{"arch": "vit", "model": "image classifier", "dataset": "crops of objects in photos (Visual Genome)", "train_examples": 123503, "image_size": 32, "crop_scale_min": 0.7, "horizontal_flip": true, "translate": 0.12, "rotation_deg": 10, "targets": ["object"], "num_classes": 300, "norm": "layernorm", "norm_position": "pre", "activation": "gelu", "mlp_ratio": 4, "head_dim": 16, "fused_qkv": true, "bias": "all", "qk_norm": false, "parallel_block": false, "inner_norm": false, "moe": "soft", "drop_path": 0.15, "num_experts": 16, "moe_every": 2, "expert_mlp_ratio": 1, "slots_per_expert": 2, "shared_expert": false, "patch_size": [4, 4], "conv_stem": false, "layers": 6, "width": 320, "positions": "rope", "pooling": "class_token", "label_smoothing": 0.2, "loss": "cross_entropy", "residual_init": "none", "optimizer": "soap", "beta2": 0.99, "lr": 0.0013, "beta1": 0.95, "shampoo_beta": 0.99, "eps": 1e-08, "precondition_frequency": 25, "max_precond_dim": 512, "one_sided": true, "adamw_lr_other_params": 0.002, "grad_clip": 1.0, "ema_decay": 0.99, "magnitude_pruning": 0.5, "steps": 29900, "batch_size": 128, "epochs": 31.0, "lr_schedule": "poly", "final_lr_fraction": 0, "warmup_steps": 1490, "weight_decay": 0.2, "adamw_weight_decay_other_params": 0.01}
Rows from block 2, named by matrix and row number. Rows with one number belong to one attention dimension. Each number is 128 + 32 x the weight over its row's rms, rounded and kept within 0 to 255. All counts start at 0. Numbers have three digits each. After the name is the row's rms in percent of the matrix's.
# v: attention query, key and value (stacked) (model.blocks.2.attn.qkv.weight, 960x320, the v third), inputs 160-239
# proj: attention output (model.blocks.2.attn.proj.weight, 320x320, transposed), outputs 160-239
v.216 115:148102157098128128164168128128188072059086046161109099074192128128192128154161065076159128163128128070128128128088148147140128211154143128128128081128143194128128128159048128103128128055078114128128148128128128169085128158186128173129135128
proj.216 114:105128128077148128076050070128128160128176128077172084093128041128128194147128144178128128128128161128128128096173094087128128095113093154173096160128128129128100078128128098128157141175172128128128128103128152128186128104156128128090128128
v.217 102:128128128128128085128126142128075175128092128128128128100069128128075039136087128102145128135074128102128128128128128063074189128128179128128128080128128173171128062128128128128128128128175128128139128128128128165128128128149128128128168128
proj.217 096:128084164128128190128054070182151092163205161062178193128152128128128181174106128128128096128128192128128128128210128128128116145102080128137199156149174141128128128144213068128078128168128128128175128128128086175083128128105128128128101189
v.218 086:177128096145128085128080128060128168128073159128128100148128141165128091128141128128128128128128128210151109128144137111128079128070120119128185131128092128128128128190128128128128128128128067028128095128063128128097128156128128152078186128
proj.218 091:057148161128062128128128128237099128128128128108189168128128101072128162128128017156058064111128128128128197128128128155164169128108171128166128110128128135128128120103128128128183162173155167188128128083128128128100128128128128128128128180
v.219 112:034177128047128106128177138128193151096128128086128128156157128162161059128108095162128108128128128182074115098099202128128128080054117166128128066179128128072065128128128128128106160131164148128135079128128128128190107105128120208128164169
proj.219 103:173128128128085133155199208083069053081141128199063128176091173115159128128209163081082167128137128128168124128108128199128155148128128128128128128128128128144128179128086164064072128128073205128128128128128128162075128128107128073128128128
v.220 093:048128175104149128128128128170128128128128220128109128128128144182158128128140175091128128128195173089066049128074128128128128128128172093128121128128128136164196128128128081071128128128128128128185090134128128152128187141128067159128128128
proj.220 094:128171128168128128066128128071099128128128128128153145143128119128128158128128162128144168128096084128151114159093128112168160128128064088128102128128128128090128128128128128177128128128128128120128042128128128100205065152155131128128112154
v.221 111:000153122191128093137093128187128186104146128108128128128128158196128084128128174128086154071104128058128133128087128128074155178166128128084128152156159128153128128175163101170128193128128128098128100093143165105128072096128128128128128178
proj.221 108:180132100094151102079128128071159128128150115103128168176203085079128128128128128128128088153128164209040128128128160081128062128128128128093128098128128128059128128128128195110120128128128128097128188128128128170106208128082197210128172128
v.222 118:132140084128173128128159114139062114082128145173175128144102128156098128198159101093154096128164128154040087128106095170128110128116120128156128127143084162128083128192114128128192098122131128074128128128082071114128135139083188181097213194
proj.222 104:153177105153128086128160216128111128091048128128082128128097128074128132157128128157128202068118161191128158173159128128128128141128179059103134128128086101161128128069128128128128128151127128165128099102167128128103161187128128091128145128
v.223 095:147050128128091128109128128128128128128189128128191214128080128128179128204187128109128128128128082128128128086128128128062128128128103128145088128128106128128152126128128157156128128128128176128148128080128128106104103108128128145192159128
proj.223 094:128181213128128128128113098123128074178097131203128024163199128099070128128128216172128229109095128128120128167128144157128128170130128058128186128128155069128068128128128128170128128128128128128128032128108128100128084163162128090128128173
v.224 110:128128073089128164100128128077076090103128169128136101128082128128128154143118145094128128140128128128128128128128053128148128128102077137084129128128109146128128128118128128128128101128149068128128227128165027128163128047040128128128128155
proj.224 100:072148128058192128128113128119129167097168128077160128088128128128073107084177156081128128128091120128183087149128100111102128128128128164172128128128153128192089128080128128115150128155079128128106128128093194255128128117128128128023128112
v.225 111:125128128136128175065128210104098128128128193196128128089128105155107128157190128128128128128128128058169128160148064094101174128145128118155099143128140172128078128113083165102138131098215091090175128169128128095128159108128063128164128128
proj.225 099:101180128128153101191188107128165142128167093128041144095128128128077179128128179128128128185083162096128170128080128043128087101165128128112084128128128128155128128128042128128128128156128182068128101149110128166128128068128155067128200161
v.226 101:044170139105128128128128146090128188176128177128128128128128128128177069128128155128082128175128097077073128160128128094096158128171128080128128128128128157101117133128128110128128173166128115128184128128101128108192128090128053190128083128
proj.226 106:190128189128081128128128050175128070128128168176128168144128141147160136128087013128128128181128128128138133091202128128156128128190128128099158128128090175128172128128177128128149176128146128063222116068128128128086128194128152128160128110
v.227 108:138128100169128182128161128128128128176128128155128128128183088152128178128128171096171128128068096178065128128128128045128146053128163119128093128094101117093195068128128128099128161128128128128178128128154077128084128074128128128128128128
proj.227 101:097128128146128072128077143128155170128165128128128128148128128128121128113128184128128154128128128045168128128128090128186128179077111162128040186128140188155128128128176128107103098148085128128128137152087127128128128128128128128128128128
v.228 104:076194090128128128128128094066128128172065146101105128128180128154080128098128128128076161128128128128144128128183128128128128161128152073128141069128159094128126096128128142057168147128128128128128128128158087146128128070182147182128131128
proj.228 105:128149204150128141175128059128128128052128153227128128128092171104109128128128128128078077128139092128128128151110201086154128128179128208128104210128164128128128173128168205128128207128133128128128081074096107128128128160146172128161128128
v.229 117:128128180161128164167097128146180128177128128175064056128111157095219099128128128128128128151100128125128128193128112071096128128128116128128168128104204096128156083071139128128124107128156128091173128128080054128069158128128156128092114034
proj.229 103:138168071043079128142196182128128074128128128128154128128172130128101128156128128161128128147076067111128085089042128052171128128128128128106128128128064181159128076081108071170162128128098128128077115128176128128128128096128128137128155119
v.230 099:128128182128135128088128178128144128153168184128157128128128128128128128128181148090128128112178119128102128128101128097101128076104128128084070128106077117128151081115128128128178102158128128128083058128203081128128090095172037138128128101
proj.230 096:128089027128103170128128128128128128072128141087077128146079143152207172128152128114128128128128128128128158128148099203128092156128098128163075128093128128113153128143161060128109167081128128128128128173062155091128085188128184095128070145
v.231 101:078128128128128128128128121132106165128182194108128128128128128193066047083155066128088128128128078128128128128105128128179128115082128128187128128202180073096092128156128128136168128128165128128142109128128141179142128080128088128128047128
proj.231 106:148162128128128176086128128128128031101103128095128128102073128128211226134054146061155128072128148128128128128181128178179099128169120128177087062128166090128128128128128128095128128128153128128128092175128105092128128128098128113094173161
v.232 102:128060105128128155066165128142112045153128128178096092128128128166128128128128061185128187128128128158186128128128128128158139174128078128076128197136128069128099128150128114128093128128128043108118168128186128178128146128128092183128086048
proj.232 099:166136128128107128156128128140173180128093128128128128093128128102128157128128128166179057139074085128068128128128144128100179063128179164128088092128128128157128087111058157133180128159095079128128090128091186128145094098128190170128085128
v.233 107:085128128128128128066128094128071181184128194094128128203123083130189189149128128128128167057128128148102128078128128128128066063085128152106088180050128128128128128100128128187128081146156128158128116128146128128128128128128128128128128128
proj.233 101:128175128050206140096088128128195156072128096097128087113128128128130152128185154098128137128128188128128128177128128189122128108088128128162128128128128128128046103092128125084128128128094128128128128236082128144128128093111128083150128128
v.234 097:128128135078128128128128179075128128142128175128183108147128128128182128128101180197128163128082146063172142167100128128128104128173128128128140128128128128201128119128141128128090136128128128101097128128128128128186098128128128098178128128
proj.234 101:128170118128128128128146128106128128143163128128103128068128101128124128128128128128128128128098100164094128128143128128115053161128190128128137183128128128128128128128090135244182158128128128128057062128182128128100089169128178128128128105
v.235 108:128128106128128078128128128086128128128128128128096077112128128160128163128128114062128175128128128128128128128128128128167149192128128128184167178128128111128230128159128098128128128128080103198066163165073174128128165133128128155064128137
proj.235 101:134128128128144128153149095128158158162128128128161206128128128102128128128128128233128034208060128128128100104105176128158128064128128128128128087128111138128108128151026168155128128150128137107117112087165128092083128128128128157139128082
v.236 093:077116128174128065102092128128154128128128165128080128128063068086115019170157128110128128171152128128128128128128128050128128128128128128107128128128179101128158178068128128128128198154128128128128128128128047139128169128149041128128137067
proj.236 098:128128128128099177128128144128172135144128128128038164148128148154128128128169048171128064214128214128128091128169161223164161146128128128067128128128059128128142128128128128145128128128127128128128115128128189098128103128128170128164060128
v.237 095:211098081157091128143128152128098128081162153108153128128128128105150128128128128128099128128128128128074166128106128128128128128175128174158128128162128128128105128168075072128204042128104092128090122079194128109175128206135060128128128132
proj.237 102:128170185128152128128128109128168061128128128128067171128128128151137128128078128154149128105128128159128128078175039184128128092118128079128128106136152102128128128128128128128084155128171128128128128177153109089106139128081128081141157128
v.238 111:166149089062084128128155190108128128128128128096210213160128160193128167128156108112128072105178128174128073128178128128087135074128128128128128155128154076128128128115081128126171097090128128128128072157128083128128128106128128167183128128
proj.238 105:128128128128166067128102069166128128128128112128128128128128177128204178177128128152128128128128128128176128128160173128128155164128128087066128053128086200099188111166203128072128095165128128112183128117074212128128128128106119128152109194
v.239 091:197128128128128193128128193097128086128096158128128128115058128089107128210128128128128128173128128160128128105158118149128091142103128128193128138192072128194110128128128128128128183128128140128128159053128128128119128128128128128157128128
proj.239 096:128175128128171090083128082173128208106169071128118095128168128142111128075203128128128093128128128074128128226128071128128128084128128128128111128153159128128128128128067128103149021158128128128076128128128128219118128128128136167128107098
v.240 090:195128128128082186128083122128128128081083070128155149128193104178128128128128075169052085128128153128128111078128128128128169082128128163128128128128128183077045166128128128058073128128191128118193128181150122128159198193128128128128128128
proj.240 094:128128046104128128095150086144128128128180128138098128133085120128128075049128128128128128128086081128128162128128128128097105158115187088175128128128128112128206128188128128143128135101149163128054123095128088101128128093170128119194128162
v.241 104:128190175105128111169128128128128128128167094128128154154101108128128072128201138106128128148180128054085128094128128122128113081115128128168128128112168128128144168128128088128151174128170128128178128128096190122128128128094128128128128061
proj.241 104:076128063128191161128128128128156177067128128128198085065063110128041128140128128128128128128128063184128218191128144188128171190128162105128128128128146173128128128128168222128139102128128128128077128065173128096128128128128128121113178128
v.242 105:086128128107120128174191129128142074128088131128128102128128128128146132128128128128128120128128128159128102149167128167128128170128177123149070128128128128128105128079128168154093128128128109103151128128070183158128147128177168145128087105
proj.242 103:168128128095151128128083128088128187092155128084128128071128036128128141088128128128128128128128128128128128205165128165128128175099128081128155097128156125199175128166116129147090128045166128163128129110128160128173128110128128113159128128
v.243 107:128128128118128182118156128128128128076112075128128128083180115159118077128128101108198128155128128074116128065099128128184128128093084186128128066128103128128128128128128138050128153077072128128153128128181128128102151128145151128128128069
proj.243 104:107128128134128093128128128128110128185128128156128089170128142128128085128110119151158128128128090128128128155138066128115083128182128147128128157128128216128085128128072061140199128092128128102138128155128052128128176128165128074095128098
v.244 105:173098051112128128077128137099128071172173128128158160129128128105128157128128209074167128128139105174128091128153084128112128128128128154128128188088128092128128163170079156128074128084128100167133128128049128096128128128081128128128128104
proj.244 101:050128128184174128141148128128187128152086128180128096113103103208128117114082053170128208157128128157173128128107128148128128128128179128204075156128115165120128152128128128118149180073128148055230078082179091128128070128092128128091128162
v.245 090:083128128096128128128189148128128128128128128084128128184128128161081076128046128174198128128099128192128059100128114086128132128061128128128120128142121128128128128094128128128085128111161090066128136128128128178152159108128128128043128098
proj.245 095:128128192043128193076066174128128197103102120128128098097079077194128101128128192128091128128088128128128128128128128128145142128153182128128123197128119128128106108128128128128128157108128097224128146128128128128076128128097086128128128183
v.246 100:175128066128128128181128142083178112106103128128104128166139128128174128068069059090128102162128128144131089128204189128128154128128205128128128128109110113104183128128172071128128193174062128128128192128188128072094103128166075162128128142
proj.246 095:128150134128128128128128128072102206128157128042128063046128061083128060128128128191102128100128078128128128156162128128128128128128128128128170068128128128128128182162128128128113128051128097128128092115035183160154128128128128128128128147
v.247 099:128069128128128128183182128085128082168128128174094094128128128128128128128111174128128128128078128175128128181128098090128128128093128128128097128232128063151166120128128166095128128165119181128128157071128143166128128138128128133104197090
proj.247 101:098128119178106184128128115128128128128128068128128128170128163128128058051128128128067128128098127128107128000111128088128128128097190165128128189073128094128070114128103113161131186128128194128215128128144182102128085128128128171128128164
v.248 097:128128128128150128182128095151128104107140128128128128193128051093128062161128128075128192128128128128128128128088128128154128081128128128197128128117128128128079128128209128098128090128128185128170128057168128157081128128151128105128075128
proj.248 101:128128128128128128128175128128154128199160128128166128111185184066128126128103108128174079128128128180128192128112128128099074110128128177117128128194128128128128141128110079158128128225129128128128128128159086078128128128128128165163128033
v.249 091:128128163128128248133102147183128128128128128181128059128128146128128128128128128202128128168124128128128117168082128087056091128128128089081128100138128128128128144172128085156128128128089156062088081110145128193083128160128128158065098070
proj.249 103:128128128093128101128099128128141179086128128128128175184142117128091128128128128128128128128075168103106060128128128165117128154128074128061107128128128128192073128070054128128128128128128144128180128128128133116092128128170128128105187128
v.250 092:128128180246128110128128160107128092180128128128066128163128119151108128180128128128128179128128185231140128128145097128078176111128128144128161128128108105128163128128074128128128128197128196128150128069128062139092128040128128128154128128
proj.250 092:128201157159128166128128165154074114128128089128128041128120153174128128128128128121128128152128128128128128128128177128184136128128221128165084128128128128128071128128199128114071191128128088166156165140128128128128128165153128101071128128