Weights of a small image classifier.
Model: arch vit, activation gelu, moe soft, layers 6, width 320.
Training: soap at rate 0.0013, 29900 steps, batches of 128, held-out accuracy 26%.
Data: trained on crops of objects in photos (Visual Genome), 123503 training examples.
Rows from block 2, named by matrix and row number. Rows with one number belong to one attention dimension. Each number is 128 + 24 x the weight over its row's rms, rounded and kept within 0 to 255. All counts start at 0. After the name is the row's rms in percent of the matrix's.
# v: attention query, key and value (stacked) (model.blocks.2.attn.qkv.weight, 960x320, the v third), inputs 0-79
# proj: attention output (model.blocks.2.attn.proj.weight, 320x320, transposed), outputs 0-79
v.239 091 [177 157  65 128 128 128 128 174 128 128 163 128 158 128 128 144 122 157 103 171 128 128 128 143 128 128 128 128 109 128 128 175 128 128 128 158  64 128  91 128 128 128 142 128 176 128 128 128 128 113 128 128 128 128 128 152 128 128 171  92 163 128 146 128 128 128 128 128  95 128 128 128 141  89 174 128 128 175 168 128]
v.240 090 [128 128 128  90 128  88 128 128 128 128 170 148 128 128 128 128 128 154 174 121 128 138 128 128 128 128 121 128 128 128  91 128 174 128 128 128 174 128 102 146 100  54  90 128 155 128 128 128 128 128 128  87 128  96 128 128 175 145 149  90 128 128 105 128 152 128 128 138 128 128 108 128  89 128  95  93 110 106 128 128]
v.241 104 [157 147 159 114 107 128 128 128  98 128  77 128 108  95 174 128  59 141 128 128 128 153 148  87 184 128 128 105 128 128 128 128 128 128 128 128 146  98 149 128 107 184  95 128 128 172 128 128 168 162 158 128 105 128 128 128  94 110 128  63  75 116 128 156 171 128 128 141 168 128  76 107 128 137 128 128 128 107 136 128]
v.242 105 [139  67 128 145  80 113 128 128 119  88 128 128 128 153 101 177 128 111 128 128 128 128 128 171 128 173 142  65 128 128 128 115 128 128  75 162 171 111 101 128 128 140 128 113 128 103 148 112 110 149 141 128 128 153 160 145 111  93  98 128 158 128 128 128  92  89  89  95 128 128 128  81 160 128 128 102 128 128 128 128]
v.243 107 [107 128 151 128 150 143 128 128 128 128 161 145 152 128 139 128 133 109 187 128  99 128 128 115 109  86 128 194 128  70 128 128 148 141 148  70 128 128 128 128  91 128 128 162 128 108 105 128 128 121 128 148 103 128  65 128 115 171 128 128 128 165 147 128 128 128 116 100 165  96 128 152 103 154 195 160 128 167  77 173]
v.244 105 [138  78 179 147  89 128 160 107 128 128 128  75 151 114 128 128  83 128 128 102 163 128  99  84  83 128 128  99  57 128 128 148 109 132 128 157  90 155 128 128 185 154 145 128 174 204 128 128 128 128 151 128 164 128 102  78 128 128 128 156 128 128  50  86 128 128 128 141 128 128 128  78 128 128 128 128 125 128 145 162]
v.245 090 [128 206 128 128 128 128  94 128 128 128 128 128 105  86 128 157 107 136 128 119 171 128 128 128 128 180 146 151 120 128 128 128 128 128 128 177 152 128 128 128 161 128 122 158 148 172 128 125 118 128 128 128  69 128 113 128 125 128 167 165 128  92  98 128 128 128 147 148 128 117 115 128 128 145 169 150 128 128 128 128]
v.246 100 [128 128  38 126 110  80 157  67 128 128 106  97 128 107 128 128 128 128 135 128 163 128 128 128 128 128 128 128 128 108 128 117  72 108 128  86 128 128 166 128 128 174 128 128 136 128 110 192 128  90 128 128 128 128 128 128  88 103 128 128 154 140 128 128 128 128 128 128 116 128 112 128 128  98 123 104 128 101  92  72]
v.247 099 [128 128 179 112 155  83 128 131 128 128 200 128 128 176 128 128 117 128 158 175 128 128  81 128 128 147 128 149 128 128 152 113 128 123 128 161 128 128 128 188 128 128 128 128  99 175 128  95 128 128 148  62 187 105  90 128 140 128 118 173 128 105 128 149  93  96  55 173 101 128 165 144 155  79 139 152 102 128 128 128]
v.248 097 [ 83 184 116 128 128 128 128 151 134 174 145 128 149 128 128 120 128 128 128 128 128 128 128 129 108 105 122 128 136 128 128 128 128 111 115 148 128  99 138 128 128 128 165 156 156 146  61 128 128 128 128  86 157 128 128 157 127 128 128  97 156 151 128 113 128 128 107 128 128 128 103 128 128 128 128 110 190 148 150 128]
v.249 091 [178 128 163 189 128 152 128  98 128 128 181 100 128 165 128 128 128 128 128 128 128 128 128 140 106 128 128 128 168  92 179 128 128 128 179 158  94  76 215 128 100  98  75 187 110 128 128  79 128 155 128 128 163 128 143 128 128 128 111 128  71 128  93 128 128 128 128 130 128 128  97 128 128 179 151 158 118 128 128 128]
v.250 092 [183 128 147 164  68  90 173 128 143 146  97  91 145 128 106 105 128  75 128 128 180 100 128  67 128 128 166 178 128 128 106  99 128 128  87  97  95 101 107 133 128 128 169  96 128 150 148 128 111 128 128 170 128 128 110 156 128 128 128 128 172 128 128 132 128 103 128 118  94 128 146 128  79 157 128 128 137 109 128 119]
v.251 092 [128 128 128 128 128 117 184 108 157  83 148 128 159 128 128 112 108 156 169 128 128 112 128 128 128 128 128 128 128 154  73 128 145 159 128 107 128 128 174 130  82 164 138 173 128 128  98 110 128 128 128 108 128 113 102 104 128 198 128 128 128 147 128  79 128 128 156 128 128 128 104 128 128 148 128 142  83 128  73 128]
v.252 093 [108 162 128 116 151 136 128 111 174 128 100 128 128  60  96 101 128 107 151  78 128 128 128 128 128 128 128 163 128 128 128 128 128 105  57 128 128 145 105 170 128 128 128 128 128 128 128 128 128 115  43 128 174  81 110 141 139 128 121 128 156  83 128 102  85 128 128 106 128 128 138 128 128 162 128 142 128 156  65 171]
v.253 099 [128 146 128 128 147 167 128 170  53  99 128 128 128 129 128 162 100 128  79 128 103 128 164 140 128 128 128 128 170 128 128 128  97 128 161 128 153 128 128  88 134  97 128 157 128  94 128 128 161 128 128 123 105 139 128 157 104 149  95 128 128 128 182 128 128 128 128 128 128 176 178 128  91 128  84 109 111 172 147 128]
v.254 097 [161 128 128 128 128 128 156 165 156  91 143 142 128 128 128 128 125 128 128 183 128 128  95 128 128 128 128 160  87 128 184 128  97  74 128 132 150 109  97 128 128 128 135 128 128 148 128  92 128  93 108  88 153 128 128 128 128 128 128 128 175 128 128 128  99 128 182 139 128 128 158 128 128 115 128 151 118 128 204  51]
v.255 093 [128 197 128 122 128  99 128 128  87  70 128 145 115  53 128 152 128 128 128 149 171 128 128 184 128 128 128 110  98 128 147 110 128 157 128 128 128 128 128 129 128 148 128 128 128 128 128 160 137  89  90 128 150 128 128 128 102 128 128  80 128 128 128  94  96 156 128 128  88 128 159 128  79 116 128 128 128 128 128 152]
v.256 091 [128 181 164 147 195 167 133 118 148 107 146 128 162 128 128 106  95 168 128 100 128  92 128 153  57 119 128 128 128 128 115 149 128 128 128 128  92 161 128 128  54 175 106 170 101 128 128  94 128  94 128 128  96 179 103 168 128 161 128 129 107  91 207  72 101 114 128  79 128 128 128 128 128 179 182 128 146 136  97 128]
v.257 122 [128 128 141 128  78  97 128 128  67 123 128 128 106 128 128 145 128  93 136  77 128 128 128 101 196 128 179 142 101 128 128  97 169 139 162 128 170  97 155 106  92 111 128 157  88  74 120 128 128 128 128 176 112 119 105 128  98 101 128 109  99 172 147 128 188 128 128 134 128 161 128  78 148 128 101 128 128 128 181 128]
v.258 082 [128 128 128 128 128 184 164 107 128 128  85 128 128 128 128 174  98 128 128 128 128  89 174 128 103  62 128 128 180  68  89  87 128  96 128  84  80 128 128 128 128 154 128 199 128 128 114 128 128 128 128 128  83 176 128 128  97 128  60 128 128 128 128 128 128 128 128 107 128 128  93 123 110 149 157 128 128 128 128 128]
proj.239 096 [128 151 128 132 128 129 128 128 128 165 128 124 128 153  98 162 113  82 128 128  92 180 101 119  95  94  84 140 128  69 128 128 128 128 124 160 128 128 128 128 128 128 153 128 128 128  99 128 132 128 111 153 159 128 128 128 128 128 107 150 128 101 159 182 128 128 101 146 128  77 170 156 128 128 100 175 128  86 126 128]
proj.240 094 [128  89 155 117 148 128 128 148 128 146 128 154 158 128 174 160 100 105 128 128  85 128 154 128 114 139 128 155  96 114 205 151  55 128 128  99  97 128  87 128 149 198 113 128 120  72 128 128 167 128 121 128 186 128 156 100 116 128 128 128 148 128 128 149 146  92 150 128 171 150 144  96 163  71 128  88 128 154 128 128]
proj.241 104 [128 128 128 121 128 128 133 134 137 187 108 156 194 164 143 128 154  97 111 179 128 180 106 128 128  84 128 128 168 175 142 175 128 115  92 128 162 182 128 128 128 128 128 128 128  96 183 164  39 128 128 151 190 144 128  98 128 128 157 128 150 128 166 128 140 120 137 132 128 128  94 128 128 117 205 128 105 128  82 128]
proj.242 103 [128 128 178 179 157 128 128 163 128 128 128 174 141 161 159 109 118 128 128 141 128 114 163 127 128 128 128 160 128 123 133 149 128 104 191 128 128 111  77 128 128 162 128 147  88  76 172 128 165 110  88 159 153 128  62  99 128 128 147 128  92 161 143  95 128 158 128 157 128 128 128 128 118 128 128 184  93 158  63 138]
proj.243 104 [128 122 100  72 128 128 152 128  14 120 131 128  77 102 128 203 157 154 128 128 128 128 103 128 152 141  96 180 142 128 109 128 128 179 128 181 128 128 128 128 128 128 128 128 155 148 128 128 128 166 161  70 128  75 156 128 164 120 128 112 128  60 128  72 128 128 152 165 108 128 103 105 156 156 128  94 153  83 178 128]
proj.244 101 [128 166 103 128 128 128  80 147 103 128 128 128 128 128 165 128 128 136 128 167 128 128 128 128 184 145 153 128 128 128 144 106 109 128  98 128  81 111 158 128  88 187 171 128 128 128 128 128 106 128 151 128 112 143 128 160 104 105 128 128 116  90 128 123 128 128 128 128  83 128 128 184 128 128  89  88 108 128 128 128]
proj.245 095 [168  67 128 154 157 101 128 128  98 128 123 128 128 128 128  85 128 128 107 178  98 181  77 128 128 128 128 128  88 128  74 128 128 128 128 128 128 128 178 128  63 128 128 142  70 128 128 164 128 128 112 105 128 128 128 128 128 128 128 118 128 172 167 164 128 128 147 101 128 154  73  89 185 128 157 113 128 128 128 128]
proj.246 095 [128 128 128 128 104 128 128 128  98 128 106 128 128 194 128 128 128  61  97 171 128  84 111  99 128 128 128 128 128 128 156 143 185 128 167 136  98 128 154 159 128  90  90 149 128 116 128 128 161 128 131 128 105 128  60  86 128 128 128 128  68 128 128 128 128 128  99 128 128 128 157 128 147 151 149 145  92 183 128 128]
proj.247 101 [ 80 128 128 128 140 128 162 105 160 128 128 128 112 158 128  80 140 128 128 128 128 128  98 153 128 145 128 128  95  80 128 112 128 128 128  60 128  81  79  77  85 128 160 176 128 128  93 128 128 109 128 128 128 128 128 168 105  77 176 128 175 204 128  90 128 163 190 156 128 128 128 128 128 128 115  87 161 103 164 128]
proj.248 101 [128 128 102 117 128 128 128 153 125  90 128 128  83 128 144 135 128  86 114 128 157 150 128 128 170 128 128 100 128 155 128 141 162 128 128 128 128 128 128  80 128 128 100 118 152  75 128 115 128 128 148 128  91  56 155  97 141 128 108 160 148 101 128 128 105  96 128 128 187 128 128 132  82 144 128 107 122  90 128 183]
proj.249 103 [128 128 128 128 153 128 155 128 128 128 128 128 108  93 143 128 128 169 123 128 128 128 128 172 143 128 128 155 128 167  93 113 166 128 113 128 168 128 105  93  84 128 128 128 128 128 128 120 103 128 128  97 119  81 128 141 161 128 106 159 152 128  95  82  76  70 128 128 128 128  79 128 128 128 128 168 131 104 106 128]
proj.250 092 [ 92 128 128 192 128 146  98  90 128  79 128 128 128 128 121 128 128 161 169 125 128 128  59 108 128 128 128 128 117 128 111  86 128 200 175 128 151 152 131 128 128  89 128 158 128 128 128 128 128 128 159  97  93 128  60 128 128 119 128 100 111 128 128 148 117 172 128 128 128 128 128 128 205 128 108 104 128 128 147 133]
proj.251 096 [128  85 128 151 128 128 113 155  38 128 128 128 128 128 128 201 128 161  67 128 128 139 128 110 128 140 128 149 128 128 165 128 128 128 128 163 128 128  95 150 163 128 128 128 128  86 128 148 141 128 128 128 128 128 136 128 151  95 128 128  90 105 158 123 117 113 128 128 128 128  91  57 163 128 128 128 128 104 128 152]
proj.252 098 [107 210  88 128 128 123 128 128  88 128 128 128  97 128 128 128 128 128 128 128 175 128 167 128 160 128 128 128  91 128 151 128 163 166 128 164  83 128 128 110 124 173 182 179 175 128  87 128 161 128 160 128 156 128 134 128 128  78 113 158  70 160 128 119 128 128 141  97 128 128 163  86 143 128 128  82 128  93 188 128]
proj.253 102 [148 128 188  55 148 128 152 128 128 165 128 159  91 112 170 147 121  87 128 128 107 101 128 173 135 128 128 128 128 128 128 181 128 128 128 128 128 161  61  86 128 128 119  74 128 128 159 152 122 128 128 154 128  92 118  97 130 128 128  97 128 155 133 128 167 143 161 128 128 162 128 117 116 128 164 128 135 119  79 151]
proj.254 100 [ 80 128 128 113 128 128 128 145 157 128 128 140 128 151 128 128 124  64 128 155  93  93 128 161 152 128 128 128 128 128 128 128 129 128 191 102  96 128 128  90 128 154 129 128 174 128  78 128 120 142 128 148 128 101 128 128 112 128 128 128 128 164 110 128 141 128 161 129 185 154 136 128 104 164 111  91 168 128  85 164]
proj.255 097 [104 113 128 128 128 128 113 128 128 128  85 128 153 128  99 128 152  96 128 128 163  75 145 170  91 111 128 144 128 128 155 205 128 128 128 128 128 128 128 167 128 128 113 105 128 128 128 128 128 141 128 153 128 184  74 105 128 134 128 169 128 128 103 128 128 128 166 144 159  96  89 128 128 208 128 162 128 171 128 148]
proj.256 087 [128 128 116  94 128  79 145 128 170 128 119  74 128 156 124 128 142  89 128 128  89 128  90 107 128 128 133 128 128 128 128  91 128 128 128 166 179 128 177 128 128 128 128 105 128  84 128 160 128 128 128 128 128 103 128 101 172 128 179 126 128 101  98 158 128 128 128 128 128 128 128 158 128 128  98  98 128 128 155 128]
proj.257 101 [128 128 115 141 160 128 128  93 128 128 161 128 128  98  94 128 114 136  86 135 128 103  69 128  81  91  95 128 128  87 141 164 197  76 113 128 128 128 128 102 179 143  85 128 128 171 131 129 128 128 128 128 150 128 128 128 100 128 128 120 128 128 137 128 128 148 111 128 128 118 128 128 150 119 128 128  79 128  70 128]
proj.258 088 [105 128 128 128 128 127 164 128 128  98 146 101  99 128 128 128 128 121 128 128 128 128 128 103  99 128 114 128 128 128 128 128  80 128 108 163 146 128  83 114 164 173 128 128 152 128 128 119 128 128  81 168 128 128 128 120  89 128 128 128 128 144 128 128 167 128 161 179 166 106 128 164 177 105 128 128 128  92 128  97]